config = dict(
    model='image captioner',
    vocab_size=6471,
    encoder_widths=[96, 192, 384],
    decoder_tie_embeddings=False,
    muon_scale='match_rms_adamw',
    final_lr_fraction=0.05,
)
Rows from block 4 of the image encoder, named by matrix and row number. Rows with one number belong to one channel. Each number is 128 + 24 x the weight over the matrix's rms, rounded and kept within 0 to 255. All counts start at 0. Numbers have three digits each.
# convs1: first pointwise conv (encoder.blocks.4.convs.1.weight, 192x192x1x1), inputs 0-191
# convs3: second pointwise conv (encoder.blocks.4.convs.3.weight, 192x192x1x1, transposed), outputs 0-191
convs1.8:121107152079163113129118065136115134101119147110106172164140105158140119106164204149110151127123119129140131120113165154129087138120147137128105143142141104088122153120126134124143101187101123125127115117154146127158113159142131119158091121124127119134125106104112143133135104159157176126155107110118153111132125132119124115101110124147101162103121104128161190126144170122092106090129134172116108156102113133126094114170151096121153125117105151147137158074170128158139140152127075113122158143142111116123126107153112126120148089140132111098070114098127147093128166165121148142
convs3.8:136142090116108105101175152089110117148105103170144106147109094139143144106102105117161150096118159138161104122099135105139133137092081076167088137124104168149141154156107117119135143133138099138099126158143120084110108115089099132139142117122118115131097099119145131120138105085206118204125126091088123146110121103134142139110140175123146145113121132113134126152110108165105130133124116159121138168154151139098125145122137116122150164151135119141109136103145154125125143135130126137125115131125131117100135078109153146156138149142135142126094163134134091149122139119155129112
convs1.9:120106095128149111150135122126099133124062152141104153084156142123131166167113089147132159113110148139104099113127114086148118166153118144205138129137131137120143171123132113143166182160152128108090143061160136137158095124135101120137190150140172132112153108144089111147118164126108115158113122128118130118161135170175159132111103144133122170139155093155117143127148172119132150152132139092079119126129129120106113162140160110143099140125177158140136120092140108150098142114152111137132172114144101159126104140123139168098155114135102103135116131120122188139103166096127129139
convs3.9:119149144101138119106120135107115130136096164129181104140099147114103073106121098160125140152191128139095144119119109166093125162123116163097108149169101079148102166126120152141149139154140158162157161123114106136101105120155095151073149137078092132153126124094130105125134082091132131159178084121157176104161147131112176190182104098137139138145120160097126164122132111108137102139153139133113165142118150112118116115091139142126159114092143135080114158155162155121087186109155122149126170153104149171164167132139150138123109095162134078083119117140103163144111132126144154134
convs1.10:109132105159157146095130128117114121134105147167154129129132147113088113116099097129153151145095155123116156087158070138151119134134162135122111150114108138121120099145114137108133153110129110077133101130156115139144111154138125139118084117124123140190130140109107109110089140161107112135113141144103086127122129130154181145135154131102136117140136161151159156122114106139112135065131130166120102109087115118112139098168119139147094087133155109122160131099136101172123125136093129142126118135139115152099113100177086115142143134116125132101135130152146112164146144173134119153
convs3.10:110130079177098118089129116136109118167085122137139112133137121085115149124116118102118074171087165162084111080123161101113133133118121128144129132128154179093104124122147124068128091159149095123142113115131142122158141117087113110102184097123153147103164134109142164142116098184103134129106137137108187137156129142130104143120125114118093090169107148134146134129164150165121159165129129115115165158118159143121112113100152126116109128156126151133141125105111153173136063155123141140107136154118114134117148113132130104142149136148129151143147140141139139126169104128147116140
convs1.11:119128157129142090106143149144099194121131168090146118108140095119121108148141124133148116129150134113080167112133118113142121138150150099147114097090159150130122135101075072116106129113102079106129072151126097121127185131157158086114111135133141141138143158081149107162124122152133115149152117142091144163081157088123123148114115094145117151158159134099098104159111133158158143112121136115140121093120127143104120083084120130122138113170136113106135080153109155098171116143138151137169121112148112141138126119132092136149152110127144109180145101139110108091143172122096135099
convs3.11:135080138135150136114161142080136142100085131138112102088133156161066124103144146118109170130097159117115140112165126143135137140161138115109132147110088158157127101134145142143125137146118139134114117122115139138094131123114111113110129106127080128125101148101151102110135144163134124124149120116152155115118122118157122103119125137103147119145163127130158133141130129113126109085108164133118145209101147121172115161149167168134116102121103158174156164091155118120163118159141148145125127127096084152118162136177107129157131057134125135074183124134154128116144111131093143099
convs1.12:143102119165128057153139109147096136093131116137121106137108109124110093131129106059104122114126125148122120104112074146098165123153066106127099123123088120141135147190147098181113142170115111098122138141137100186135009149089109112118116100165102162160137171094153134126106126147130128103139163130094084134115147135132117163130131148174123146109126057106083132165123086162194134126123145098147095092135162137119126118120101102176116139156100113152124152115091124130148176109097133175152183110136103113168124167126138137095118125136159119115161133152146159133146140151137116126
convs3.12:161132140128145121107147133110107142094140102158062054137170115143097083092114181163042177139104163136114159154111136081160122102140127095132081129154167117138164115176128115161138148155174123135136173159094130159096127099154156125162142152137078185113080122076087062146156138177157126158153114147157058099137068111117163129106080161178101099148184088072132142122143128151123167153154139109135148107165113140118152133141129091109136086157164139106133098127105096100167008115109115126124139106083191118124159141123160118109130149137172121122135107143123143108163091101106155072
convs1.13:129114141156112188178170155128107109103133145120140099130133120121136128105137105097140100111143178117099141128146125083170097133125110157164157140128120100089100127115135119112140096123116186141146169099140143128119086117066164168115161123091169147140156151106101120141132135121138163121122114130132112118126139134147073181127154126144089086110111144119149140131147130052143115155127146146084127104112125113127122092142139139140111130099133145108121152134168136120141122127143134120129198145118114140181129068120107161080169174128138107104112168110127119113120114148136165167
convs3.13:152121057143142176162135113117154159130109168112127147131119113131147115153115164139120153144128101151123133125139144094119120132133158114187131122100100162144133136118146128088119171134119147127160077145114139086072104138102128136122113129112142129104146070140118087116079142137115145109124106115141114107138088162170165092111097130125144140082127117141123136109132108131104119159122155153166134139139120091163156123158105152108118155111143120125080086139110129096145102117119113101117168114158135112083128118146148096114094128155106088102090129108137091168161090129145135101
convs1.14:114135153159099125155127151152117133113123093104101138109154149136131094153133120144115139135129112130132132135130124153131082132117116125132116156128113107142152125095110083125156115140100147124111126121127125151102136111133102123122146086116120179123122143117133122128110077147135137123065099135133148121126122166140161106134126105109205113129177137187115117092118111115133120127140070140124108151139133127101101150103148093148111154109169141123136145167119096094122170128120130098121098139135129107135118142137142114107092134145117112119115126115153155125160086121111151148
convs3.14:149150130153099139115130146146121140113139131113117110112132131164129140108087132116134128136085125161131113171121125170135134129126136156138167149093099138160160117084116151108128149097116148129122128143104130151132110124104150150126131132119113104152114141114122137103135130135125149113112116115150111140128102116117105163129128113117143147148144138122125165181101129144151146147135129116103111138133101128126115090123125131161115171124115132082100100124126157106132162112135114071104171130131115158122127106101109109127115096099134151116127115112140103169136107113164144146
convs1.15:148137154128126100127144112158123127101092142092136126143111138127109139161118152109154146126158127141114135137135122153096126096186121133146149103182137168145123157082181112119152123121185106133105114156101139142153115131174116108133125130105083147115089120111155165101102150099159117145075125135106111117088129135113140154120137116116166087119149099141166127117131158151146127093112104115136168164143104148153116153161163106140150157116089152102128123148140144158080116094105144086105138167143114115118140131141131142113127130115148121117108192095145173136125074105159148109
convs3.15:147131094117095125094190149140130179110138154169100098093128125131133156132139171093092102123115147117142144116087118110067096153159099158149101109161121148116126134116071155154145089106141132126120114124119080156143116174154095094157142121115111119085112176129100154145170140095118137149131127100115133127118123179123155164146119113128133137119137178137115114109108107128147157139135124145120130098097117101136133146125144132087147174114144162123095154095142138105091127162117092119125139142133122134111147096104132122151111113130126117153095105114144100103132159101159062130
convs1.16:123130147144157112136111143081108169150126125115101164095149125103121117094137120150140122115135162118107135098145141101131131166138107120146129138167133124123121131191159157168133131198121107110121138102121128146102130140145138171121110114090121101163134146116129112120133147127158145137133138110136117112128137142119083165119118122124127122125142133168148157112123145120121143108168105111135117102099117115138089143127081070151145113141111126155160142163107114138156156147148133134149142136134139167116122116115122125119125119145124161125097128152150111098125099096138099127
convs3.16:113109166134129099150123164125093116166147111130111166131118094160091113158116144132101103132151133126097140137117114113112147142165145136149119130121171088106184126115157146120110135142104092148165129136159087124170127147140127133130143124117130126129143096149110118117130147128129121122109110122148130110139132128148120115133137114135121118126090129114168143150166100087094100099112110139170133129131102093132107136147145123174154114130138153118105096157082117106114189111141101135089128120089127120156172161134097161139174119113113120144143126144157133124128150140153105123
convs1.17:165110119133166114150124132118142127145118123158103132134146098128115141114171082132159157169113113112164152138110127072128122147153071148110160116174196108164103131144123140112139110118114112119121136134141104103137153127177111141140127125085099102159113103144117140175091159115096133155156160114091118132158128147098132150164132155129090132146089134147117156126117123141115129147116139182132118111134100075124123119123123152110192107168104087112135099175143159150124132105128126105138130127107159149136144158153115137139174156077128149139139137156144131123118137122102105106
convs3.17:096114207120119092147114108121101085133131110130103111146107131132102164140102134114143100137101147097151133118164173113106107095144130104100131083163122127139130080072084125120150109148129112085134110137127118117116104146136115114113100132160151099115105126088122120156152175126126102128175160090098150112093098111136111127121108091119109117060133148111092115089109118160143113181077124120122132126113139087136121119121108112126155159121081092137119117138108066086093085115121156129104186096129142139074146090101102145127101126114136128084122113135118118151125120163136093123
convs1.18:107119109146108175167127071104127138123101122125098122148119151096131095128102133137125118123107138136137140129120150126115131111149131135109143152144089095100096177152132137108167112138130144137145111115132135160152177118118102123096143146178142116109128118106139137129152135119108139110156162112138132120154125161144126096137143145180098128142088117160133112129109153113101114116118149097146140147098107124066151111135136124108108147118113158083111111145137135133171119165080175090148129155120111150128144123066112117117151144131104144121112124126124109122157127200131142124
convs3.18:080141111105107177130146126127149143113165113131143128147107140139104142129100146144146144124068126160093119119105126165126119093150104126135133166084122108116106171137133125136156146162136113140139102187113129122133105117124133148154131134093126136100150147132141158137108140123106172113114125153125133121160117107145142144139114109096126139107125125110148121170123107155112114096127126153107122155143090129204098164145148147160146128127089127105136138127137090100117101143147127102105162168113166128145101125087144109134123141162146123120156097220085126172115164153104128139
convs1.19:139174116105120122137108107124150123169138130073100151176161135112168167114121126139115113131130115149147152129171101128130151074107105098116147106133089113137166142149116136105180093122145122168094137165130171132089106150139161169126154098152144145121091175120147098155121096106118127103067119142147147130177148113101106082060164131130106099168158128138102120206137141109099114100163066128138046135145107099158094202129112147177133091086143086138147165168140113099101082124097124098155123137124137111115115112154110119133157175139101162104107135129128153136102065136165136148
convs3.19:145121116068143075115088152099067166092140133032125152139158122117126114089106139129141124150118157082116155160126131109096104089189167067156144124096152138132151143156150117115127150103152143130095126146112135145181125145144107076173106137142147115124197170166110122143152127137147057146141138146064123143140153172122128125152150111133157088129148170152114143105124154135116078120132113157155152127161125143139081134110151118165114134112130137100127121171116128110124140151121145081125143150183125092138126104178117140135123127123180147111186149163103124144124143161126162127
convs1.20:153144133134092135147107118118128128096060126126150115129162123141072099145159135060165126154110127127120134076164108124129144121105108110101116107103217125114101145161082133174130083152102099181135128145121132084105148147116096158108097100117136124169131092108110110114062140093107067173102122141133156113105082120110103084141126109146108142140106180130124146100080082122131133138125126156141128107156182153146164129133121110145122159138141139128131120124135110104096137123145104131120138146098121098145186123119160155135066123095127137086134098111081144132105179110124125104
convs3.20:159110113122140082121078123161145124124104104114102142179126071164126144104116101099133118138108096129149114126099102125168078136124117141106120138163158166101106100119148082068158135088138155106128094131135180123158122146125143096129117152107106192119119168134119162163128137098109148125088097129154172144052133106158145134132182144098111121129078120100123149134139147084148107164140094063100140126140100162103120073126080126129087090091178129146085117103133118121124138134139147106099095144096117109137111053131107161131119100160109143149085143126123117191102209083173186123
convs1.21:149161114156139119146111134148106120133141152145148163156139134109115109094146125170147114112118105143173144135113134115156089159130127157117138159184151123148139126101125106098130119133126109141118137102110096157158125104176151086149161121069144128108100170147151142186198097152167124093108156120119117152150128142113134163136147112118103118186141105124092160116155113107101157128155128112126166177158105154114152182141164136137145095101138094101110102137154092088126123225133080113100122104154128128112152122120135095125130115168144140139084114160085160107098123118067106144
convs3.21:084147087147131152145164127117151133139134126110122136138152128121127134118081122095146189126146114136142118167164143145129120094086151141123125157150111159138133161132136072129137111092082094144117117102148151127158111121128109131081151108148094144168122085157097114122105084121115110095138136114106135108158149158167133146148086138134122135132098118126147148150128136163150138118166130098127109148119134100061115149123130121135150132178109124095191147129127104166094144033123133091130090141118149126143150115157126146131095149150137123105144119076108128083135136129101177137
convs1.22:115096166095158082147124074116107144063108131056123142142114150138087153107118104096148092128122123157117130144132138161091134136120131133127105078099125101149144123147113128072143156148109140095125104135115117085153106138104102141117116120141137122140208108101109160166134143148140154090104125087102145103159127165145158117108150101136106126132135098143132089134107108143110139166142151104086136101117124126106082166168184153162103143087100077136140120112130160102120159105119150131067141135104122089107138147114131131122184137161090127117148119115122150122146119103124131105
convs3.22:135118134116085146103095138146144075101157160196128132146104119102133119125150160129136092119138123142117128090108110170129140145118098129131121128138099128133131123116135116152090139142119132127138142100120101138130108137182141116141167124165123115136114146116120090111137187134127162108185126124081151134150141097096139113076086133144118182119129148123124171128153109137117129145121190088135149098126119120101133135148152165182131122133138103094120097124103139095113134073105094113139090151128113132095128135115086127118164118134132116126183136132125119112136117143134135148
convs1.23:140113158126132139125151116140124129106150122152167147084142123178112129130084138157160129109107129139156121129140100105119075087128136131104169102106119104103157165124133136124126115136152146120123168105139119139125148105106123129104130111146092120144161076112147157137137154121104135113120152157129106143119131139114137143140131104142135113144153138138127134142141160167102121095087140111136135117102097128131170135122153141137122149154142123165140181143149184166138128145120140133117114169116124161143092119136119174119095109164141095108097152162126100075114137097091177094
convs3.23:149121083128124097115078093116124142101099072141146156124143116133146145126156098142129137153115119131106088137134159081132158115134168145098139103129119107122146145143146111118121115130105079070139086156120139144168135123110127101133116179134146119105145091085129129137137123112121115153102141141124135125142125164068127126117142151138157138152109118140137153100151087109140130143127108143092106183115086119123135133118101162147175163121163124077129113125085153105149133085123148132092132128139118140147143141104137128127082104135161136114141097042175117094113099141080118119
convs1.24:140165156167130149152100175150130139112110125114116141147159125125098093124105078115144169130134159133088148133144117129133144137142110140158160153113124146141162125124124160126106144162157150135125151125138137121125156126128121107173082129112116115114137094100118138095198166143106105100167077138143079105149155185099119139102139130159138074144157151099119101137148128166064109135145132137109136079145105158144161149106172111139107134131158092174132113128138147098118109150123124132089121114102122129112166109154146089100117120154088181139118128122123123128096118156118103098
convs3.24:130134157131126108078161171121132127185103147124159137146094131118121132117151115149165121114155141122176103086120154137115130111137112121156155158133157084116142082136115143086143113134135154147148110177117173122180123113127138130151174111147126124121129142155108118127123133108097153121131127099148120120108098093129158109153084122107112116120103138105156112104158129159102096105117138120131159117111095098096131142114120139125071148142124143157109154122105130116143117180140124148145132143075143150114091118134108150112087098150140117122144122161110126120189109070126110111
convs1.25:146135073134129164114120177145141141122150107137156095097129102123128139165117142143136129114129113129120109151121114177120139101131149126138132123105132115134150157104164097105143118121122127125125129147112128069101165117114112103127123110133124140130155127141135193135164115130103149120159130167111120143165117142168158164113123114079139130108127108140144141169183155140180109128185155141114109118136098183092098147109147079074121138126135124142131125111141102137133122104146110153163125171119144145106096147114105123112157155129089134090177116101080138120129110142124121168
convs3.25:165144116110164151118117160109129113142148096151124126078081129120107108146092149145133123095076142153148089066168147118084158140110084121101066113173121146118132128118119134135174130122112139171089122160103091133165128108101138135106146131099090124116147142081140157132112112155112092105094111138144109122131123142116109086122157125113120142127134119124141132109125108167099108176151167090127132109114113126087099096147129133091141149113127095089118152146168141159161123147159119116153156140139128153131123107095143147109128130115122162156184138106158095146104107140143159144
convs1.26:154134101118159146081138146129111114101145149074142104025170142074120145132089139150132136095112102125124145116129109141149132113114142150151113110121120141119118109173117135120139086132127096149101095146160102105156141135128130135108134097163098083148131165147155109144092124142092124171144117147094108149129122112163121146119078090137134095190101122127125140114112120162157113147143144158117122112139139136142129123098144145096093122131130130103172104136105146099127121169128194114134120145146132153203123121133103115149118118122128129098124137157076130126178092205142146124
convs3.26:099123117108131110151097098121104145111148142122152101125140128119121144118136116120097094138132146105148140125110133120100123121128136072131102162150114140105145152148135137154156117121099120129080121136114142154136136136139140127118127127123149169117116111132140153092114115125166146137126135096083126100103137121132137084132154154107129138087103150107096104145138124115126112122120149143129154153140161106112179116150134094141104135092093125049118086135110093102124108150143107140100127128110143077121111108173127069091131157164124137136118129116118114169124140157137165122
convs1.27:142165102138127127116136128156122129151116130140148141097163129127113142096111118135161100160120144135132145107167086119110175161090161145121110090131122166135139076163091108089124071122165127136157117145157141139167136158124106121177139099108133094135103123121095180126133148137121145104093134145122107148144162141140121153133107128067120138101133103141097131115126114140121113168163129142121147105093151137143137139128105115100168098112127114099151111137116147144088136135114118125164133139106135116134109151115147150138131135135134159090155152109103125118114084174166137105
convs3.27:115122147094138134148106145096132116119099147149169098131107125133102152145096104133131148131152159132128118154137092135139121120143140109160119138128144121130141127109124137087175129114138163107128126080180120102116160123141116123148148127128134141141126128144132159111128127086111140138129137128135140157135193149093115125101114124117146109137146127103129118128118116142141100130130141096130147158112146070129126136149104131134120094140140116126102125119108151128132134150140144182077162093114128114119141122131116082141129129118147112154090137163101119117123131127120142105
convs1.28:130132142134097142169139132126115178164124110150125112135058117115120097153168146171188135114141122093144159138078102148049118146123122128161114148145113171142104119168112118158154105151145175108097141154106124098130077113128135143126121136177121132135146126083203171174174086096130124141130133159129121166090096165204136077123121126116150091123136088100135110116084134178112110101097122156137126107077132155088132076119143118149119176122159076108131090144134117133145137137120131110126106126112115119136144142139170184155161152132092130116099115143122124136061134152104138170
convs3.28:115160129114108122127153122126154161093158126106140145147066141101089135137141129151114157153069162107149140171105129119142154158122116150130118153159173149135096151127080144082119156126130129122109136131148160142145127146123118160120108166166187127181095113125143097186189139117127132103097117148114109066170115145142104086121168146069150113127163123121143199150058121175124114064120096137135119108127096143132127132144138116153105138101136096167118106117122110132134157126155117157167143132112117132131097175125122095159159148151119121124133114112132123090076147139125149178
convs1.29:117140134135144163090124150118126131139109113148110137110107132139116104128184158108102141150133148124113135117111117175121129142109108145134143101135134170135145125127098118105092068149126191107124117130121172158147156146143132116140135164140137124082128114115155103121125136127108198133074168111132139103137167110104153146162155153154140158129107151152110137145128128146106104151157111167114160108135180090150157102110091119121145142128129179148120135140131135154143148152155138133154079143211172125132100112120118144099109138129115134155048106126127111131077109119103099059
convs3.29:064169125122134113111176187139130171148128122126146195091106115165158146130167143132128159199099085118093150138078176166116131122103153178111108094158067062100133150124121140134167149144098152146154076115114105125129105191120121100147151103158130154143155118136086129120122134065090098149096091158204138134163082136134148155153146145106164148090114078073079106100073191128115109097126127116137140137141130103143156141133142127152151158149142078115091126097163107174162108150208129111110112149101134134110179062143101168120075089147095129118139130150094088104091098148116150119
convs1.30:137120156115159129140121120117145120092150129138135132149133106129109135121099132119157148130163163099149129146106135112103108122140147145141128102101131085105135108070144129123053172134115129157102123143128144149120116114142128135134118126130086112113083129103144142100135122164103116154141211128133118137131168096120165132093135104137129116113137126149112161113095110126101124169107095065147117138159084186130080127133135121067119145134126119116122105131107078120105088108113094097142106161047138153134142096131151161107152166115118104164090145133119172175162156140105133127
convs3.30:114179130158146059154091119110099170152116109109166133148144119135092122090098137093161187126108060118087158085132084153127141143114118098151089114131113132135064121115135116069184158110130089105117120141121139136138123188132121160119136098097083156131140145091164123112104119118135084175126135124097109151089158089157104140124138100112132124114113094109168149132114120160118120133138093166128141125105104084104129092133144100095111153129127110110099117127131118110122100142123126109148137100142170109112125143138135120108135165129124107079086152126142140115142183164101143093
convs1.31:143135120129091156144146101155135112166131141123111094159155156158135159108111123145136103051164103150154119118106146132166142143133122237122097104135116122138155149132157151124132106108235112170160179130145154140148128133097113149111115130151136109134128162157137115159158106161140103105122106087089144108142126116163103150132125089125133136139132123145130099171157156103121126128107103145134163141146118112093133125126135129090077118114140105101135138108157153122144100141124108123128148147138105100108102114152142131150166173107109113134125101120092139151114161155137095163
convs3.31:102160159148132109087106170168085095102136131104083130151128170113105111121167127131128132101160124197151117173114085154116135116115119122146092147164140169098152126143153102095133097091114124110126165130134114145131117177162093110144107151129149137152157119093133137174134111133135103140176115135085137108123179117109120138109120131156134127150117137104109131132096167121119139092163135120117143122134141130120119124166145156122131101149059129159137134116130116121129123117139086159125125099133179117115145139109090142124086099157116131061116112140114121173137122117139148168
convs1.32:118151113167123089071124112103138106125117121170152129135153102114093138115107100118120130184133089112122110134150117138086104136100146097094110097111150156127148155155139095129097133117139151106123092115145083105124093133105105122116103136085121117198127113154133157139164126102154129134144128120146172095097150146133138094124114125164141184164135132149121121146162163123106123076108141192135128144109165105160150107127068092123175106098097147132156171121115095087105156056148134111145163151125159117152169135136165146131123128135146131129142115203126103094147122096143125197
convs3.32:122138148139165108136136132107112141138147145131138124096123139146156146107121128128160126092149157129165148121116149132104148131094100110155154103127141141091153151148133126143158097153080145139134097143119129136158118160106108174140164140106127126114150159110131143147115138120156133186129162130060131132125088126126147172080113163138152163165082148131120136099127141132108149100089155153124062127142128123161130159114109175130110177133144083180106102119126106123173128127134123136127127158150132085153169176122150099130116177158117154121129134154123084135137138153143162164
convs1.33:139151155137144110162142166126104154113150128146117150130131116145158080126112139130125099136127107106098124110145157115129152159136113104124153115188129107138118095169119137145109124123149118103122125117130129107120086130120124185142128136063116121107166093151154145119145163134131100124102124116140137108114139149139128176116156106128153175148122112121183139173148122116122111045107108109130107144120109144084143095098158115099142136166075136104151131127084083133091133151191055127122119153113161089116135082124133128145147143132150172159132126130119151131132117167138080127
convs3.33:118151121127115111107149146116153109110158077138096131093188126083152158178158115128132097170133132153136120132085136111130130106100135153092134112089122112113139141104108102148088097076161115150126177099125081149214147097123160159144076076154087142113125116143157122109133129098099084159099132135128089108115130125123112095138146117113163104082128161151180109129109109136094103142137159091107163090131139137106124104128107146131091148107142125131117112095121135128084120133174126138116157155088148138185103154119126155191134114081150121106131159116097124115115126121163085114
convs1.34:116137152103129125164139143149175130141133122156124106157180125114094095128145109152113088175122150131137126129166095113082094119138093165111143155127120111130101144127099116154156127160136116149156104099150151112127113122100151135098110115134161119150117121126159112131116097121133126117135127130103128150137142094128172123166119123111134121115090132080088141115129136117087130116165140136139147144120127122143126102126183113155151119099133136154131160139145141117129174140115144135081165135166168123128085143120136130175136199111119087122142108079141125113131117077120148152
convs3.34:105146114173100096134164111121108137180139130158118115159146105102128118185127134121113110139106161138128123134119089121152091131120113135130131122142169110114084130097127156108125114150135076099111138144113170143123177119129174123100092140145098166128142120126105107128135135158128116113093133151097166130164145120103110140161148152144109119156135129130142140126143137098121122143113139140149145128118123123140140121153101133149091124123121129148166128118156132142111094156067154095160110115134146098137139131150104145109126134137120103144119120082125122114117105135131123118
convs1.35:126082129133104120113097135139107142119114139119119106138147114142148118127091186072173137088136128120138099191115117105167111120123125156144155146147099152120105132108189123094101145129140120135133129139152150092167127157154153092125094116118163126110121137144140121145120164183121108144120120150140140155151114148162155140149093108109131112093121113137157145103123157128118097101127131156136117162121121157101143127122072143098128094117087152135157144128171110150136122129080108123158111137097161129110129144112111118137157149139146111101161157145150184130092098131092124135
convs3.35:138171138128116121074168144134149122096120169108105122138130113168120144114099133134154117136161100128121163087143111078137182133155130148075100140119160120152150147137123175131197173161148116125134141114108126138098131129099127079147140110124105124140090160135085133166137140133136160135153188125128135113150135094148101124150174124161113101113141149174088128123161140152077088089110135188128147094157128100099124129149116096127129109156137137153161151110108133126106158147139135114122163153159139110088128109086156126163132122087142175113106125114138121141155171139120137126
convs1.36:164099164117127112101109171131149092149125147077165102138145105171108152097173095130125138126121130141137149087153096179116099158170160163120113108150067114135114136152149136134117151137142107117138136081144104113095131128108107116104142120124090125119089115103148125093119102152147126125104076089115120139123110127141117123140090125127093073093139115124152118145148144097126116127187154138120075144093110116109089153105126099152092128110122112119144147137082177123141103129146136119120131121144109151121117150125136161139130169120167127114143134155088115107114134121181119031
convs3.36:125122115129140134128131123192149110095144141107182162125143114120121142160133111108117143158151115134150125124121147097116114131115125122111155132124101126138136110126150114153152147124133139141108143139151176162128113129142160147129135078183122126112125148119130146154085147158172149141110148113101095125140095110105138140127111129149156121147173144105095131149133142140101083108156165104099151140145141140150129134125130175096136139113136120155175076137109150145154105095179114155154147119143131123127116144135126151141143162086121089093180100103126150147067160149124140086
convs1.37:102106173162137158171103102122130085118155127135104109112141127128143109125159128135104130128075133149109118128128120110139160183149130116093134095167161138134148145090110151162196114131128162117099131123113120104105161156119101061136132172170106123116138140148134141213148127130141130134119084121172105117158175116154124117147141149148144100088145162122118111152127141140089142122140156107126109133119160110099121150097137134135160097105117102113120118113110107139152110112123166116136131080142143148177106144119149137087139123081089149175162098146099105138140112108103135116
convs3.37:106099104183104120080088169173131173143140089116178132154136066129132109123105121134120090152087129171127131179138143105120138159172151149115120122162130123125155096123124069118118132113103114168126137089105173141193119144129126181109142116114083140108120138115108165113166132139118119114172130142126078144147150113134125139155107102134146100138126110144089103133150123160115120116148130139130129150108144175141132115132128152114120110109138110160145152071147147168106145162140157147087154134166115161118092112141118162158189120072137122135141136105103146129110144170125137125
convs1.38:112130136144129157089138160114115127102124122135130120127124096139123115109138139125155116134123140140157183116106100141116093181114145072145117143151135112131114147118100116110140164112127141086130121070141171118103146146138175141132113102169118135097140128142139145124187134170128153098146122155145115112100107161107144135134108121151135147128144162127130123086119097111137119155071103132166089109157133164129146112106126094131137150101137066133126111100078102080140118166096158119115095088150159145186097121099115136130092133144147135111165161126110154108141102124151139157
convs3.38:122147135150141128118152158103087141130093112117129130111156123111135134145128152150177126097152124146164118118159135154133167101167131140132126129076098118097165101125136118110102127115157129180126134132137105113121118122111170149161164143160129128141115145132136121085140142126153104116146154129141134127103066144101159127110114126155167116087106119143114115109113133130103100129132086123103138125119161145113125132141120117141104156136122146146166153147113123112122116139140104132137134093099133153141129127141109131102122114086134086147125126108157133111107113141125105140
convs1.39:142160105140164112145126120107098135143182113120132121149157111119149191111113125102141122139201141121088112166138143139126073122164074121162129121120125129092145139158098070168132119180121160123118141154117128110124139121114137141160075140142158109141140110155122094161173087138107161103107144085133099114141110119118136092113088064127138129124115128147166097119159087113082125159144135081150116139126115184143099119145140153081120140113070132124170103143140096107144115098116133132104106153120164123123185115137103123146124067086145154114163121134109142124138098121133111095
convs3.39:148135149099157141198177103169112115136113074117126112141076197115098105105126142165122136154129129142105156118153118185140136166131117132157156133134137134120122095134101106170124129130120108115131110147109130133122114102140119143201121150135132123102049186138149161118150115153135122141122157120113146153119139121127164141110127137135110166106104158118134157151168149146118127095148138159128141156074105102149107140127114166103100168102126107141089140165148158148136126161128113152174133129098143110133148138106138081128104137114116119130129124145110125125123161109117148173
convs1.40:142095137107145142080119095099096115166105120113086105136127104110130124091145127150156110153146146123105098130126140124134101163110148112124125136091114128120129119125147126126126112111154158132109130148167118173126107118091146103120102156161119140134112131135095135113095143139114112158137103138105176171137127155129107139176134076167114134073155135097141132146115142113132091104156126127097133121108144139116100161160122109100166138135156175128143152135111146105131124106112148155129110120147079106085132119112134118100092123118173121103107077124117112113130093131142109133
convs3.40:122150093122109133134086123138154128123120100172157133152111156138076158163183123126119125128114134135102131137144148141086120108139108112145099092123132163121152142117153154126113138134147138113108115141118118103170105128135156159114126146127128103096118140122126131142130120118110130133123144113142149108080101135118162176148162090126141135141103127111127171130135138105103113116094149135138155105160127130114131134134141160135156180135114148175145121151109091179155113148127139144154121114184145135113120135106111133127116106133169137142100130117138132126125139115112069145
convs1.41:099089155165114073188150166138122118073107139164117116121161116148160172147113117144150125113148143129113145150126139149118121121148138130148142151153095088162138119073121136125165145151142124073148155146094122149161106120102112117132150134170127143139130114101140132107159117089154085102140087115130137131156086106157102123133123145147110161155126110125164131173099121146148107155109125081129089121099128108122133116150131131151091145115143090092134192142141152085131112116100138127121162129132163141123100164144121151176134137097137132121155131120140146150115109115135165142
convs3.41:105129149134131140146084106097191091130143145145100120118154096139155172154144063120115084113122104084124104092146084090118090124111141159133101144159088099101145129136139153126089175131125160160147130095141176100114184094159075141108083133142107162126149090142149125126140148112132136169138120124121112123144117136147145130099123118094163146108080088159079112093133144111164170113101120143150138157125133130142129127115092092098123112149096117128120145163099117091159109159134135096132102170079114104137171100082154143145098136111143170161123152130126111140088060140109123151
convs1.42:175111092091118155101116111118107145158128115101122126057114088149131116082098114156144102137143139085062096160094123119067118170148169114128169115127149116114128084133099092114150127189115136148132148137116126115150101135166053116148083151120134135134122170115128158145139112112117114135202110141167158077140167118137128179110113114116152127121117143127127115125123083121115096125126149058124108138132129110113139143127138136171125148136123161159144083127118160105122137123106136116097113139136125099140122105114135135125124120148111135145111158120137093119180105106106130131
convs3.42:075119086141131113167140088157172170131104125149140151108148089106132134129123121160090097150148113112123129161084107151135133102155118129116116131104198108154087148156149140148130107119137156141125069129141154117105146134122116158098120130108122121161084156120109143105129091165122105170100103121140121125110138109176116098164097114116139129114125081165089134133104085131097144177118128118194123108101099153128082123167104154097124089121144116153132152111137121122170110104151151139120149102106167130098171131148185082119100121161116115139157043098152149130166137108156157090
convs1.43:153126154170141145120090151132136144164183147161124093183111173102164126135149145151152110130136144132105131116143119164172121111146144130179122124168136150157126183159109112146157153083127134134112160123117133081149146136140131099140127125133156122144128134116150126180108163115099135159146140130127118188095146127070129127106096112111151127135115109176144131145128138133108158140147114150148137098125106098153145161136138109104159145099127096143102160114091158125133149129115114094133111089147112133134048127115159087139137136173110148139150129114121117144122108121144085160
convs3.43:130126131136146146086137155174125143130103150170161087116149130124125160101130117082128155124101129151149110118104156121111111153126147163089131145111175085134118108124120145154116122135126096127142119112103127086134112122126165113162122143118124146098132134123173122115110116142156121101108104113136165123144096112120113160103099127150133170130141137138118116142103146111132141148096127128116104161134127142125087162128106145088143136112120116094086119099142149125141133168132136138139143111166128134156130126174119102162099121156109118116118159120110126169125091119114156104